config.toml
model = "autoregressive pixel model"
dataset = "microscope photos of single blood and bone marrow cells"
train_examples = 194171
image_size = 20
horizontal_flip = true
levels_per_channel = 6
vocab_size = 217
arch = "transformer_decoder"
width = 320
layers = 6
norm = "layernorm"
norm_position = "pre"
activation = "gelu"
mlp_ratio = 3
head_dim = 64
fused_qkv = false
bias = "all"
qk_norm = true
parallel_block = false
inner_norm = false
drop_path = 0.05
positions = "learned"
tie_embeddings = false
init = "lecun_normal"
residual_init = "scaled_by_depth"
optimizer = "nadamw"
lr = 0.00077
beta1 = 0.8
beta2 = 0.98
eps = 1e-10
grad_clip = 0.5
cautious_weight_decay = true
steps = 15100
batch_size = 64
epochs = 5.0
lr_schedule = "cosine"
final_lr_fraction = 0
warmup_steps = 3020
weight_decay = 0.3
Rows from block 3, named by matrix and row number. Rows with one number belong to one attention dimension. Each number is 128 + 32 x the weight over its row's rms, rounded and kept within 0 to 255. All counts start at 0. Numbers have three digits each. After the name is the row's rms in percent of the matrix's.
# q: attention query (model.blocks.3.attn.q.weight, 320x320), inputs 128-191
# k: attention key (model.blocks.3.attn.k.weight, 320x320), inputs 128-191
q.150 095:057114038099053127169083179089144085095104139132100125123139151126180148143150082134096144132155115142108167100084137093122133091171148175137158115183084097171134078124120154129121145137156167
q.151 099:112163119101172126118128154088099106159089093132126159150120100124179133172151108146140134103102111137138122138095133163108160158128101114132056162101118168125118111144157096131164151125143125
q.152 098:076137128122114100144171155118107167072176112158134126153095129175133143138181085075127169093129102127124106075125134096069053150138147099125047135051128140110142080134097144180045086154147132
q.153 091:094135061154119143095117125091119132136153056108174119134201130128095172138112193118164063154177103067103109141141102135086137084080120088135181112129148126057108101138098109143121078109124170
q.154 096:147130135122142166096134170140147105135156144130129134122123175177074149072128160163157126159144140216140094181114153112133143094119133157090114155171127131109070129164089184120162068125081135
q.155 100:128107081126137162124175165137112129116076154130138132166176136157142165124150145161089173046150082093122198174175117104133187192151130073091108138134076141142119168112131163086096200115123123
q.156 091:122169098179081108099124146161141161102168140078149105118100137110120099185133198123131152153112146100095135070110172186146122159134154099151167149090178169098199107137140125136123137129124116
q.157 100:158151140110145124126158156137106129163123103141119156105121104149131119089087094191110123108155153203158129140114114210137128151186109124157183162118079131084198109128113134111123192177092110
q.158 091:085110141117223166187195181168104119089162095161158116145108113137114137101180090117146090136110122115119109106166113154158135137064148099096123129082102121080158094181132202141114091109117161
q.159 108:167121142161117101173120079133104116086161144103135121135172155124083136091096079080144161139095159049111143150109152130109110136142147127121134096063123124191115128094170179135152099113096060
q.160 106:102128083175140122071117157161091157130150178107163138126162153120131094079076130108165183127097099184137117141085156142140145152188095186144123150069109101138118170189153105107149165123144157
q.161 099:061096164157191122109105100145138140150123115109153127061142152133120150171140128170115121140129148105139194129137175093163108125140191125132104055138098106122137123101110179136156154130127160
q.162 091:175104165123113116135136159156148126133163133052179154120039117052110098165113124145094161160120101162127107129117058107140128148113134148134075150168112082170105120146043130106112109160138151
q.163 099:127105136077146112141121120155164113064166068098198095118097185169129113138164137105126170169119102097158144104163097164135055104125179130137164091099178155143126131159142166138085079183049106
q.164 091:125138062154146126186100114157118158186155076124124145099085118068096146156159137053109119098131142187164136181117076097159141068200118172177134092167154129157173168106099159119150139121124158
q.165 098:158184135136096113188084091129143101081138159194108122157103092108128158148153084091118160065125118150111129156146148108130130105187233149160111127154087098165094139094132158138144159181169091
q.166 097:166122101105085129107139129144142191137153103145096146212091131179078124162116123136138110170147154126066119094122039124113146105081120077089087177116166136084099096153068081095075153140072087
q.167 101:166121151118176080150104146146125136128089084189135100129140076093124212153158080128100061130126114092136140200124144171082106128155148143167106097161141145089104116069128148165144163122151158
q.168 094:164169069116088130137098190140137085141140127149108085195119110174167061132118102102098128098061083178151208104087105129120127090131073148099083156110117123175034144118133122113156147136171091
q.169 082:134106092116068092105072109143114136092174111103049123138119168068136128115170119138095106174102114114119094074137108107150136116107119134162097103134130162094111113165091134112117133170103121
q.170 108:160111147197135152094118093126093127136141096135112155118139130131148161140104081160168134162086122145124105149094147196130128107148108104085077110054050117164117180090161144128211186186056018
q.171 095:157117143174087089132113159170113114139082103173104124152142102087138147110160109119174094134137118134131070173104181141094150159115093121117146178117103151135111150129198125172159116162150105
q.172 101:096159140167144094095102104139143161120122130116138159110121111115158134146187150094070184154124186167140223139101107105073096114139174102155135124143126112215156136095141121088137142153192146
q.173 091:131126082143093195127205085164105167129126186160062112138144195092111127064065181125155105153110177130121118118183134118130082096099092155150143113165133164098179102111114146145140143088125117
q.174 093:156145069160097170156141097142126133103136151097114099134183139102154131085101155105068110092123133147176137151147120088106118173121076140115146077152103094180193165108156131171105138153148117
q.175 093:178142202138101051167069161127115101036121116101113143126146147150131097115139062112145199131156114095205091147132173117140113127146090247166152103132123135146151090164133123150147129137152163
q.176 106:172109150108165081079102100167093056124038134105175156138198095109150157168090105115090149148161087141169178199188146153106122154139116089180154097145108113137132139077117213121145124141167131
q.177 095:096127199137102184141185107133104159149138106127132113118093168147124109070067102099146090135158044146101102117130171194183087114099132097144155126127153187045182019162099080107119113092119127
q.178 101:128126161159106117154155119093142115120111161073149110146140082078180133068142155114095176105178145067037121148154141175096133177072208169102166090173127153143122133138116117159128103129108146
q.179 103:136169130156162098169133111149132130154177106104098087118158107093156135066137115134128079136114175222152074139084136199187189079132135132145105094131109180084151130115165101135202117109132185
q.180 093:141252141182170101064185083150109101131150167130144124127179082139120138119067103071176160102129139158125127175131146153126159171172119116098120116107084101123122137137140138142149104125163185
q.181 097:105107145117103185174203175085189122085165189114097159128110132136147166143146128143100100123133127111170125080166105101109072129114180119122126141153153103163111077112130113105081115166066152
q.182 091:106124120118135085133103101155104152077144123106070147111072170119137108168126081160097084165172114148168133101115120127099130070146141146141124152181136158126149108109113092088137141122135173
q.183 099:127105105120095112099108102137186194185139115166158140120078167129082131214155161087158130150118166134100119121061113105119107054130101155105138172103135124140122116069102073069155109148125143
q.184 094:108125084086150107122126153122116168132110133069139124046179124140127118127090135163114162068089119114126186156119169115149055117167127059150193094178166154051183177131097165143121170121135111
q.185 113:143162125136139141187104074085199143152073083158128148131123126163081160174129183112121135119138127158121123167089126108130148110059141161193112113127157163116174142169102149084097130107107170
q.186 106:155136185083119162078139156155116099139144151144134095137124058144126180096136116134110129152162188152178176115059159127079137134163064213205156133189075139114169103149172128149169121170139140
q.187 091:114152076087146089175089181133116135111072139117099144118133129131168149179166139173106136167104165122114132120116121073116112127138128127152094190152097117152186078122111073115113185162122110
q.188 100:128144120113178181123150141127116132119138164063143111141097117166113087160119149109174132114116139146130128099140104115124171125162175218067106142088125081117118151142147152111133104108156156
q.189 092:133086129122096154132100090104165149163150172135136096095153134119128101046126113104099142099126124118123140094140134100067105067140162178106163079137132102168074129111106166111097145139096148
q.190 096:107130106083092145160168170125108105201114147092129153110137124154135105180108140150153082152130099142077134096133145096143117110049106112145074119131087112093137122148128122125155082088141065
q.191 099:101159095157134108073103136154144109090130200162071130186086155130127126030121106100163166126104104132135137079142149145118152146122039119168146114170092123155129105087123115129135157153116148
q.192 102:076157165135111100147137172153166158163098145145173124134111111097118101195136185144119178117138103154167084124107135120123182106105135162114075140127128144116128139108127098115116059125157131
q.193 104:144054096137125148171058068069091124125135169146123141091148178092122122129111092117105157154109120121092134165132108133123158120066101127157130175150132102172139205155093097088119129131168129
q.194 097:158172110093109173144093143088115102132119138123108110108125098174139136096140117123142117123089115070175150102169131185079155155128115116168150175137130122148126140147187150096138145129162118
q.195 094:132097144115086122093164167097133102135180127119118087108158121112140118111069068092134109070173061102126154053156095131130140156126148142152095104108127146117138083145103134154144123116111150
q.196 096:128117079090119152149121163106127116104142190112120123158160170104132085086116097170090098111068093098134175131173125179127135137189058156089115128118156088161111108108149058101090146192122132
q.197 097:096132121136143118145148155165096180162135113070124158110145162059083142164113158166125143177168128169099104105145118114149144121088124109122084127072177132131157129132103089091076165075156126
q.198 100:126153118186073166105128086170146133114167094109110111131180125111156159084118161159115089151167099078090126126082168062142148184171080135096155167113177141108129141132131065094134138086145164
q.199 105:137138099166143096086069114126034101143092096051076137174149151088127138174106115174157135124127089154057135117149130113188104108156162102104118180112063143074082099106130169141142167143106160
q.200 101:152105191115134107036122178155126141145125105110151154100095125156115116080093085166122105122132122161113130151104121143165101146139143139074172127158104148163114126137147157122152136195122116
q.201 097:139185062150084123127074150137188147143135113110156110120167114160128142073085142089135108186153135135108115121118085124183105112070089135135158100155121117160118061116087127145100091161086116
q.202 099:163128144117161077131127098126171155131104136153083122143100101183151093125140135127185140154164146102117208128130141120136202149156099154107135108106168111108106118183104111107086123079155183
q.203 106:065122142086096132168149070116178087168177129207141145106115122151114142175126209119115134145171107159096104099134101182184127154187204120077106151107146132070138159114131154110088152099140155
q.204 103:149074089113103138106126175171090154117140149117131126102105161146104157114102106132105138103104132084132127111126112079184150092080098166089150125145121097145145053119190137156136121148101149
q.205 098:110073169079117102130131118159124147123137139135139169120135076103104154154122144159078151112110121079144164135098140092097161162091107140159076133146131132130181084109153105140121115162126102
q.206 109:096105110124140095058133089080132145134110168139071200140069119121113154166116137135152064165080136172082104089123077111130159128122137107098123199114089169123148129093137182092159134111106158
q.207 103:071118124156107183105102123078148102082126084129162122166170116105140095174174094146118140130166118083112087157183119159101084113129088089144197161077136129106091190170092124128111073140116127
q.208 105:129146131105073092092084131152140125250142177068125174111106089126115079112140090163117147098073133118134118135151080148169100106156132091149167162127157173119109078106114109151144118161147183
q.209 097:135137155127105202168125116125150094111131109091129115184191119084143106119112140195111098038062103181147125165131141155140166161218102058113061088162111151175144101124086071132088144207099132
q.210 104:129142084143119179108132087076142157146120176132130103158174101108091084161126143125096180086107080139111106113161116125080159086073144101170128190029104104150125222091109140105124139085156137
q.211 096:125140086154087124092157163164137076112156097157110145134084105152114090112202174109166059097097173124145151129134096163137201111192134128124155160092097107187116186075140163130106088146115173
q.212 099:140086139127180112113161136129078110109131135167143120100119138122133151119126148124180110145175172140148138090143115061147156130146082120115174064167160140110134124078112094134112162078106143
q.213 101:099132121152131085168116114108079126059056086066110122076124121158088113172130155141186118158124183111156094146101070102144067157142108108150162083168157114073119095149110083084118142061187148
q.214 101:130161151128151147125177120076106077138137170187143087198146135141177088142109141038085113131133060110182225078145164148127127154185184103097111130116116121118061141131119115146089166153121133
q.215 108:121187102161116114093055022114188183126086074092150132149149109139126160123103191132167166130130113113106088145131141145131079157076134082122089128140182125109146132126167086104153171081163193
q.216 101:108055098160136135125175122110133120135107121101088118126075168119130116175117118111100105159136089097188094048113074120168117121091129186164171127089143138083135126129141161127129163127134143
q.217 089:090096149099155071165132106093081171049158112103200202123137128142155126135157084129110086158092161094066184069179153130122161117113109154084123094104121092085121122179150073088109125140155114
q.218 100:201189129060185094113140106156094087107139140110119133123117079142171141082159077075171205108125160097116176158164156140141167111165102109094196093140133146149168102178102138159117139147096132
q.219 099:101156181144077083148168124153114163148110130139099109136125126123098178144124158181108121152169114093118097133140113081207072133139190139092117107124123168086179080075117085132083094134107129
q.220 096:128156133112162107084107068123129135182135137093090174168144184153163143150131155153121102139118090091113107120127078089072106101127135081154134113188114118105024133134117101166161113111145088
q.221 097:194077143129078137106143176138176139148094146173100115113074163131091081100092102058133173093111100170147168133055122137121085150163104193132132081224168123162219102113114133110100132167072130
q.222 093:131139115142142121117074136126097154094151108121067128173127115111110155116121178138163165182073094121130175127128143175092157076152107088148131135131155120147150198104116109093104153166199072
q.223 103:146167172118116129133182178137133119217054134166074052138077144127133120145124102076151146149148176131117138172198161133125099179084124171089142093147101100151192166154101153117139189085207134
q.224 111:109112106144086081128134151165051126125136149167093136162128081076107127139106179129161197119200111113089135148122149075198150142103163149133115134098122122095153090138102129112125152113142069
q.225 099:133114050047129129179131167158154160100153136125105133171100116126131090123103105119115109114146141125130151107161109169143155100116144219146135127121161073180138153189120178109152172145179075
q.226 111:133133091099098104132128169063129093142150155156155144063130123151110107074121145045107181102135079152189150098076155138074121195084109120094148153135121146128133181198145133166196161123106094
q.227 089:092089185115123151167172191126140110140189125163127103137105083134114105123121103115092183091137070198169068137140152164145095106149134161147135197121126133138101131109136158108087102137123109
q.228 098:048126072103138184124067092074156100087106113094185108099150191149129110052095100140163134123099101193145134126104089139061073120133159109119141083185149169131077123121168173149154097126102172
q.229 100:150137141065090172055130109164110088115114090093145128109093091102139141070157163125108101119151115132122059100128139126117093162116147170134113133138129106113105143174202190122161115087068107
q.230 099:153062096115123205063150093077165095077144140168160131165124117175143088145135113085115144123049166168157110072150115131135077069151105124164203140100153145135087133089106111127173099129080171
q.231 110:135149152202160123128089124152155108175087124128214119114090137162119110118106101044096097150140138136200184165078113180145108122099119127205112111137127122159137135160141167172167096105234180
q.232 109:139092101183135113236106088130179190072169165170150129151134125133102186165119142092089110086159166140103126181110143120136140108118179147093029138103158086140144160134140070081135147126198108
q.233 116:142115081190088156127097146134134152103125124120136146136155150141150134097094119135159121131111161144084147150068164139079120125134090099148177091192107122144054163131140146168206148160123085
q.234 101:101206109144136124136136053086105155130120099157176120113179140098176149142129129003111129116148148092103163137138144103138150130105132170126147103161078131078133120116040096164126096166099140
q.235 105:118078080104094138133156104100141105117110137122120147102142201125119109070111127119121050081174142125130141147138079138068103164096154123114146075159103101128107205106180191106202145107124075
q.236 094:119152151212150156144131149117051148121133092122130113112132108031114145164070097211132166134082126108100076180116182160171158122134106065131120171112140118106161118110117148102100152138169090
q.237 087:189192121127106107055066104137170144116119091095096154141159142155178130097140083049164104124143152125137137128111141118097147108172148119138160107111121107164105061160121087134125090136091137
q.238 110:097076133089140118167170221123125112097105131113052125132097112059137131140149075166100086129114185164137075100125107083071114130188162171154093164106119116158119126112120166120146083107105069
q.239 103:159195108186118143121110149127119171157100091106166133153134107154127180162144119116125146143147141192104084121132122136084138112088128113130107137149130133087118124147127119132114140125149121
q.240 091:161142180130140106148130148168100129112132127186145118070119118118177137162193073138124098109098142095139175126097205101164164131148139085110076161173119136129145049127150093161152165143113140
q.241 110:092099165096057086108055108089164112120096130148115169077097167135092116142176189155116149118112128152139082136099133117148127141149187179069130091141085131146072138109209120090156132113070101
q.242 095:126084138142139187189127123148135146116165131154179192093120080197204101117133162123147109167088174114112130121137154168120191118120157069178155176125143165123130121117118102090239106157112128
q.243 102:106110106104153121097119091130113115116068180132161084139093194156109109170119069128086095063155141115167142175144143092109057133146164147115172111141133138123046110114127126115118145150117149
q.244 109:113030098132115159096093098101196144093106151141176105119118130149122144120172108040132139153115087115210149141108104139046106139131144128130113047155158143158097159108158106128144163167094134
k.150 108:102130091143132121098129163116147099126143117130138147135129166095184170157153137081132123184126117121120165077167070069093108135125132142101099132158152076142129122129075170110121173090113113
k.151 100:132161163124157149098144198138069171091113122121102125123066162072135163158161193152151157149164114107148163156060106074114192130123129134149179204104163134146136138172137094175134168137145180
k.152 100:113131150140117142170111208164131158051165135135083089135117058127124200163114130103103151141189103118101112083135101123153134093108133164032125140102120098139147133085104098128144152120168096
k.153 088:119145140063092148115171114050108142156144104146075104124175149116107121120077163128164114107129185131127111079139116066122076163127095132149110208168133111110145098119053150180127125096044125
k.154 096:140160116138129128157129155148159104096147117130113211188145142125128126133129112076144092126072131156205090108082138094086164084193167136176117145123170131135123200134134128135116125139063131
k.155 105:154135130097119071085150121133116141132150092216128126103145174112093135072126139133128126042151092085153156117186183076144054195114102198140122103208174113128087084150134136175151172130078174
k.156 094:072079115157140155117159077185168088136154207161125090098164099076089154057103152167163139156126127159155081130117172121186130137144117074038131173105111137116158129141171121123140147132144129
k.157 096:182130136089096077121117172091164158148112151150106184102116122104173134107130153161090153140125107125123122135110097139165112146086185209129157112132151156150118155199171145057090140121167116
k.158 090:166137158096125074165154138098102171119138131095102181224167131152176153143139128099153096111137167139083077112137123154133090148085130143074092219117148141208104141106171072100112107110107143
k.159 092:113125081159123136122108086189134139136140124155122173159134120131168116141139135132135047108119131094117130123189147117106181063160113112115141055123081113144128142066205109133125158157097070
k.160 105:134163136151150149091172091129148141143177109128122184146099137107116092146030129159146064170136118138126152103144116124122189120175108158184153131076032111141106110098116137178113089140141079
k.161 098:081195148155108101165128155170100116178151064095134126164124150118144159183108100161104107188158151118156136145166132161110150070109147118111139102136081095063079165136123121074113102139138133
k.162 096:079130178108140125196167075141084085127136121128184150086145134095091197142137121082114127103095165174138063152171120110096115122190147115132165129161129170107088072094088143119139156072122159
k.163 103:108141191080114137179076110122155184085100219153116148101098134100110132109163156091149164107085118156172175125129142087187080120121083175118159078093145107200092099108123099066144158119135113
k.164 108:110173123107201099117139133153113092122071093103146107167158102053114115175106106096129101141152136136173091193145101201107144068139149111152113131102123093068162152112189134083160160086063174
k.165 099:131155136140176080139066156184115054094131140159177137102106092129137155125144094127129093202155120133061078174082095177143168084109132101137163134132083086133193149147098129142176149126102125
k.166 097:099039141102172138113156098111146141106138190110111105114108140171099152149116148139070102105149132110152083142176082119112073158098143147130149192146181106137096031166088105104093153089171107
k.167 096:105182142107159133128094171141113064136088059121204138118109114142138182159127090098126165147134134091075085141083171130159109078116189081112133135153119144104121054123162142105126142118141103
k.168 102:142118106088152129147064152184118120108129150152148145052109198191101129166168128168070101105105155144099141125102105070134115104076161102136151137100147102106154125120101131122148116085192207
k.169 121:116140129150200074076113106131080104066062145150150143159116099087096152141163160136170142155178076125183129153173115133127127117147092094149160098125133133108135096071108140114136155132115151
k.170 083:129206097152113108099128161160119079100053101150123147097124104102146081122165171143138143157127122154157144152044118177125161027179157098169103084120119130094099090124155077117111168214061113
k.171 096:112149142162110194121046189163132097123117151130147176086125111103121129132209158194106174140095137024148138111022120084141160075162141111166179086109138150151141150142183111128114107122115182
k.172 092:140116174168101114185117103181174129187124151104162071139098120065122146129100143120124138200099116131153163110139113101095191102122123136084102147124113098112133132219078113066164108108158158
k.173 100:145176057188113131157132098085164143154086146109108100112140105189149111094126093116176133111128099128074189135173146148117111133095142154182087103107138142146139117132207117161136128145124113
k.174 101:120156091104156142120093130170199132171109088131172069108195136136149081132114096141092100111140122144119137142167143110088131061126180152088119078120109131111151118159139112098117086135098208
k.175 100:165117128142156111181115152167108121081171127129163191109144093148147165083160085136076159178124160115157094153095119121141105124197113119198101102120155105182174208083090167117085049119136146
k.176 096:170172168116148112173126130087102124141069173147159130141037121115130154080154054157139155116096128135090133160107140086125116182113083090163096137174096097118092181082155096150132141164165159
k.177 096:174063192176137150071169105139103102137155138120041089189165101189180166086130157147125114088129063097082167082085116170152117130114103133130143150106092179139110150157119129166095109176108100
k.178 108:142135065114072123083147082127145062146142169087091087155198129057168119092139091125147163113108096089095164109141133129111151118112077180093125087204151132149083114159112110125148149122078102
k.179 103:153189101159170121053056156127100148157125141076139129065087114181177138068103161142202137214099084133142140140162100158160168065095117083144182145078115144169106190131137091145168112156153136
k.180 095:146213102122109173150191071178144075175230153122148121127147130112159131128102084135174125131080124137113150114172127130111153138119100122081140194121111127103171129117065125130139080058146162
k.181 096:130114126166077069171156107116121132137137120138122111158130125104157154181128116057111168097144046119114104110182099117137104206075129208063067156120154141178114095149119143119135135203131108
k.182 108:162124120178149133074118149141086072087093075106123189116069099147161167100105165171136082169172097118156079101170168152146152089157184088149136134090100164135166154108137158146149106150100184
k.183 103:086106098131161168115147133152141162155123110128105074134166133107077102142128179089101093156101084182160159089098089083088160145174115122117084161099095093073144140136044122143148210135111080
k.184 101:093127119156125151148122100096108169146096159097018154113161165133148155086081154133137171060112108162108169103139137098147142146125112162094143072135157140056087179170081174107127201113112070
k.185 106:121102143102145151144113095038176162134106140106066070119033161070044131172140135110107195098128177175128098132110104098100120126088088130120109155129146097157153107183056144089117121118152141
k.186 097:173136136145105171169075198133139121141119078148148130135091118102142106141152115116070109150126133125158047125090096131103148124150141144141148147129162147159125189193085128090098069156188143
k.187 106:101127129124150089118158131099092115132100125117187142116109111080143157158114162165126100112169107056118111142185140153083157145144147097133146163130123130078139104139135114113112129137132156
k.188 096:097120138127179161139158083147109146098140176075124108089136148121135060137126185158115107098124118130164119100131093132083204117142114100125133199133141144157116134116071097132100120094139180
k.189 095:130127092119112118069113111144127126099174100176062101112182145120143141107118125051165123085074127175131135110142153109138116138109048149075075052121143122072091148146069145142126137144114061
k.190 098:106089119108091169128177149101165090116104124124106120133101123087131043173191090134105152110116124128075104136040130112180141146106149091135148163155127161103096133142182119134137157126103158
k.191 115:182169096172112075127140095113110126097161116153086119141129082176126125082159107133166092190094104126180124103204099165156163102113116145201107130089069124152143155135155147104197080159099097
k.192 115:098140080089144169108089123092189101101140139116090111113132145151083134071142076072077204114142095122136117109142087104074107104101148139155085135170188131133145126098116115135102160132062138
k.193 090:063106145142172143219137106111062087104158120126143143132171146209138158120115165157103100116160101082133146195146159121122056170171110218127092155118152148129157101127096107155108152168151162
k.194 109:177161171189146167137097153106175086110149183107089124109149137053145059131107151130095059183135096122150135119116147127130120182135157141124122147121121109122150109133184151148171148148154146
k.195 096:103109099090135125130196132169104121103130199091128112113186068149127126153054165135108129160171142122106145133150152166182133140161117113105058174128024125173124111121110145164115094164137165
k.196 102:087124132114163148068142134177136099089121137113094154140149053062111067092160111161133183104106105147174071138185112142151142093186145106104139163151103148072123115098130198142133158081125109
k.197 098:107153106166064077217104072123149207116152111140136145146134146131118159182134171131147093091143131135143116152128119110121134121125165122128095064065108105107122098100095098043084169168092178
k.198 096:089059052153137141101065142126157136138080126126138064114090111127131108134147095074134153088077123121136132101107084146144047062115095169149125184121163141165100159137123137116138117045147131
k.199 104:174119141136165111108203175152078172112137121149134110079122153095089125180139158143125113120157174137132185142130118145107131147098116066153123142146044134130088178160154181112147184142196102
k.200 113:127124168176117102080143101200099092123105133109113145101138106177116069184103139127142153127112124105100106111038123160153089110123138072129160109134034137119091138123145130149177064168146133
k.201 099:102174127113098104078129106084109103169113088144143136097138121193129182164103130157117128152089127114141143181177144114078150051116162061164091136132144138088117104123166138174165150087105179
k.202 107:103130124124117142127103120128121089137177091129118088113115141105095168160170117156138155122153132148130087110079119068169135162115188194122121198095149096094125133115144129151106176152098120
k.203 106:091144035086124163144134179080176161124155122147103148153129122116147178064094108118155134145102110168122156106140077148071159214127127121112093138118130163169208140136179133145078105128143174
k.204 095:072171125106145135128144166099179100103086096068105081122093180112184029152122145181142144139133115123195163122143146082154160086130125096127160132124116106121116165151196140126151077148177171
k.205 102:140085088122152163106130116154136132131101092111107120130185174183111167117146080108072123101124120113124144109164158131132148141089022120125149116113180083140107123151097102155086146116158102
k.206 102:136102105090101149109132126101100180086141134180100134129207103135116159141189158179139081142104118160119179147077118120133102133145134171141159142107141135148089107165137130093157182154100129
k.207 091:173130126133113148113151095122066162116138147146094124135095145107159170106133157162076162143078107142093135189095119141150187115143088145149115127101122164121165130115094137154094173110110119
k.208 096:129171180132125110088146122173120116138131158164136129128139118091131076131110126177129097172161168143151120183163116156116166154111117145085126102108177120058104080142143177111134173136160140
k.209 090:170124103153205094107129172163075163137097093157163133198190130130098175093089130165121111131101117163047094168107171198164126113122148129164131138057124111122174107188096113115120186178113122
k.210 095:075157085146117165114080110086129148110141076111118112137141120118107038083135091168109115096064121141187078173148096164141140134107166125194112148131080104168145129082175161072089084102157151
k.211 105:106133124133106087173185157125124096145134194116103113098145105108121134107135160132157158123122119157184115042190109092140160102166185103067160064122146175086182182067140183083175097119115123
k.212 098:131139101117138164169201168109153208194119123105130073125112155151117148124122178066130126135171144157128126121101113100094096157179098164155145157161227124102113160133075091149113064112105127
k.213 104:167118073135174126135122146140145125137127129120163127138126058115113130146143104066135137116150102147083116105128109099079213125128125144182117139068143122136068095170082152135096148111117131
k.214 102:115148076061077131129093144113139137134135114056162120133097137109175107118158144090156158148120121158126126151105149175175085110140162137128090168186119139126133153143135157131178111140085149
k.215 111:099189135166112155036084124073177148158114072155129139109184153173114123100102121091123164102064091114104117139105138102124169152097124081133110123152076089116137110168210124118069133135113148
k.216 108:077083099069160143176053147119144144161162158090105122164124114118117098136077075101128123145079163136169132086106055113099117151172132129173160179108172140112100169117074137075143176122185125
k.217 091:121136135146106107067135144150188115082133192179133043110120141061150106149122138124112090167151116121086150167097119150141143143151117086138155160093125130076081079135154177106107137164101176
k.218 096:143174117137166116118169149168125106147147112135122165159122131126113128158149120125142139135139133115135096165096122148147218081133157170132105158134142140121137146122168088171152098154084113
k.219 106:116084198119147138147113105101109163153167085097090127087135117242112233164123107111195145118166137095125133126149151081106142122132129086131135147146148130150162108142137071179078150121094168
k.220 109:142113175207114092104088124126119109151129108109123122067144131163149122197107113099134148120185138134102165179082140149200100099094038118156129110146088144134115122128134080169145131159146133
k.221 086:062124106076164130057101078138130081115158085164156145165094163138145126094086117107178147118133112164159079114146121103132141063109093165132126163092172154179105144142093095127123173171120170
k.222 095:077146116092126126166136130104200106066127141149084134137080159160094109076159146121115151138148111151148077077134111231095128111123171129122126122094156151120112165077128160065167131147148095
k.223 096:092134109116154116199113137084131122150099077150104149098089115149142147091131150123149125096092167118119106109123107132126143112090154130090176084094128092199165143156155142124102084136115159
k.224 113:181164068121091090086176121118181083126136148116128172071082110164120138121179130125148122081125109144143132138156111163056153129127160130091141104137140103163132114134150130110187145117110145
k.225 119:141136068099119110135141122111151081084117146131120144123149104062120103086115119185114086137086123151178106081197102162091206115132205111141102081109122142066136109097132198114177158118105125
k.226 104:093085116079149166118147140127147090108180153150165133115179137176155053129153124136110064139135159084180157100062100142164107132136052121157179102154125128146107146105125094139135141130162084
k.227 092:082107158160172132192154119137118182170148177137109158124071110124092142142140123129025068158173154141177158140175158155122124078129184173090127115116135133126149135064112113101108086105125113
k.228 095:169117106102104151077158137138068152110090099092178139179151156117103086034099122155127109101157117102069127142167069150137176113146051131149111174089132139140109093187156113146114055111146126
k.229 129:182112149178171102155150115146151098139126178089167110113128078103166080116131133145164064127102082129100113138169108183151126154129144069109131112093073123116157118105126158119157063146181148
k.230 092:117114141054159202113162145178136113151119178107048078112108088171115143094097157132100141183056073233170136140153096124157116161165139136168094131137160115121149102136082145194066154080150097
k.231 108:096067130158099111159165116129111129144136116129178144145196126162167185098116116172110130075178146088076116145104107152152136162130142126135127183079097111166184149077147142099125078115147101
k.232 095:157101103140076161158120154051175125063096126123123121149084156124171139112078049099131156117174123117122124150126157121091099124094118147124104093143154126134172138130133093126153162138093137
k.233 099:136080137193144122133088162172134110065117121125196134122121191159114111157131098114156109118042129111127105153050110125128096100129090138148183100142118145103121139124152136094168061125133138
k.234 106:067134101139166082118111138099145135168139109139167132147140129163115160120134113061116198195085094024118159160110140116204094126130082131150160128137130098144100121150072106160069205127114171
k.235 098:139101119089120130146123146159104154176103121153075141158130135144171043123091187141178085088080169117128127045092102082113060089141121125135149095180137120158111115091154130091110109150155096
k.236 092:156095094117171116167108113116132155123072108172147183138086122162149155230152101133093102127125164097140181102104163123131093111124187070163103161096066061088100168135129137066133133143102118
k.237 101:123173144157142106076117152111136123166120167099164112192139109119156127155085139105139144148135130137130127090163156060163136082111190125128107120082174114097131077116145077170105141109083171
k.238 100:155130112173133115145161177141116185127124141134083179168121120126091188125067105109105103107115120110105128096141119090134133159129139148184158079130090144148095147116112121074107119128103094
k.239 104:096132075138129136102089155143122167135133072165161092213124179130149155146173110055073136108147124102136113149076122116103112097109117207171126169100120150144149106154139106129096033106104127
k.240 093:156142075156172058115143168181219119105102115089091134124104165074159174123126061103167164228116117142093123105105098125082121143126112111098160120094152133110129166161103103172177171159122129
k.241 111:151184144122095146008109083058129127093081154150120189098117133149108099105128132119185118096056107175103145111167131122117160146160081098116122095160076108144101137141212166150121117166099088
k.242 098:211121167160087161144163100169116140093161167081152103141178127099161148082130081139093112126174097132112208143063145163124049223090101074154123140121140144116165126153143114121164114167139184
k.243 099:135130219125119112086158108124043124153137142116070093097149133124128068172156121164170143115098123140152144171133135103207121153184130118097145079169106106140128058196124176110122134118141039
k.244 101:105106153121117143093095147111128139098095120118158160142128155064102151090096106140113101111118109089115156190124097206128147153083129139130151119146179130124128128111140192114147124133114088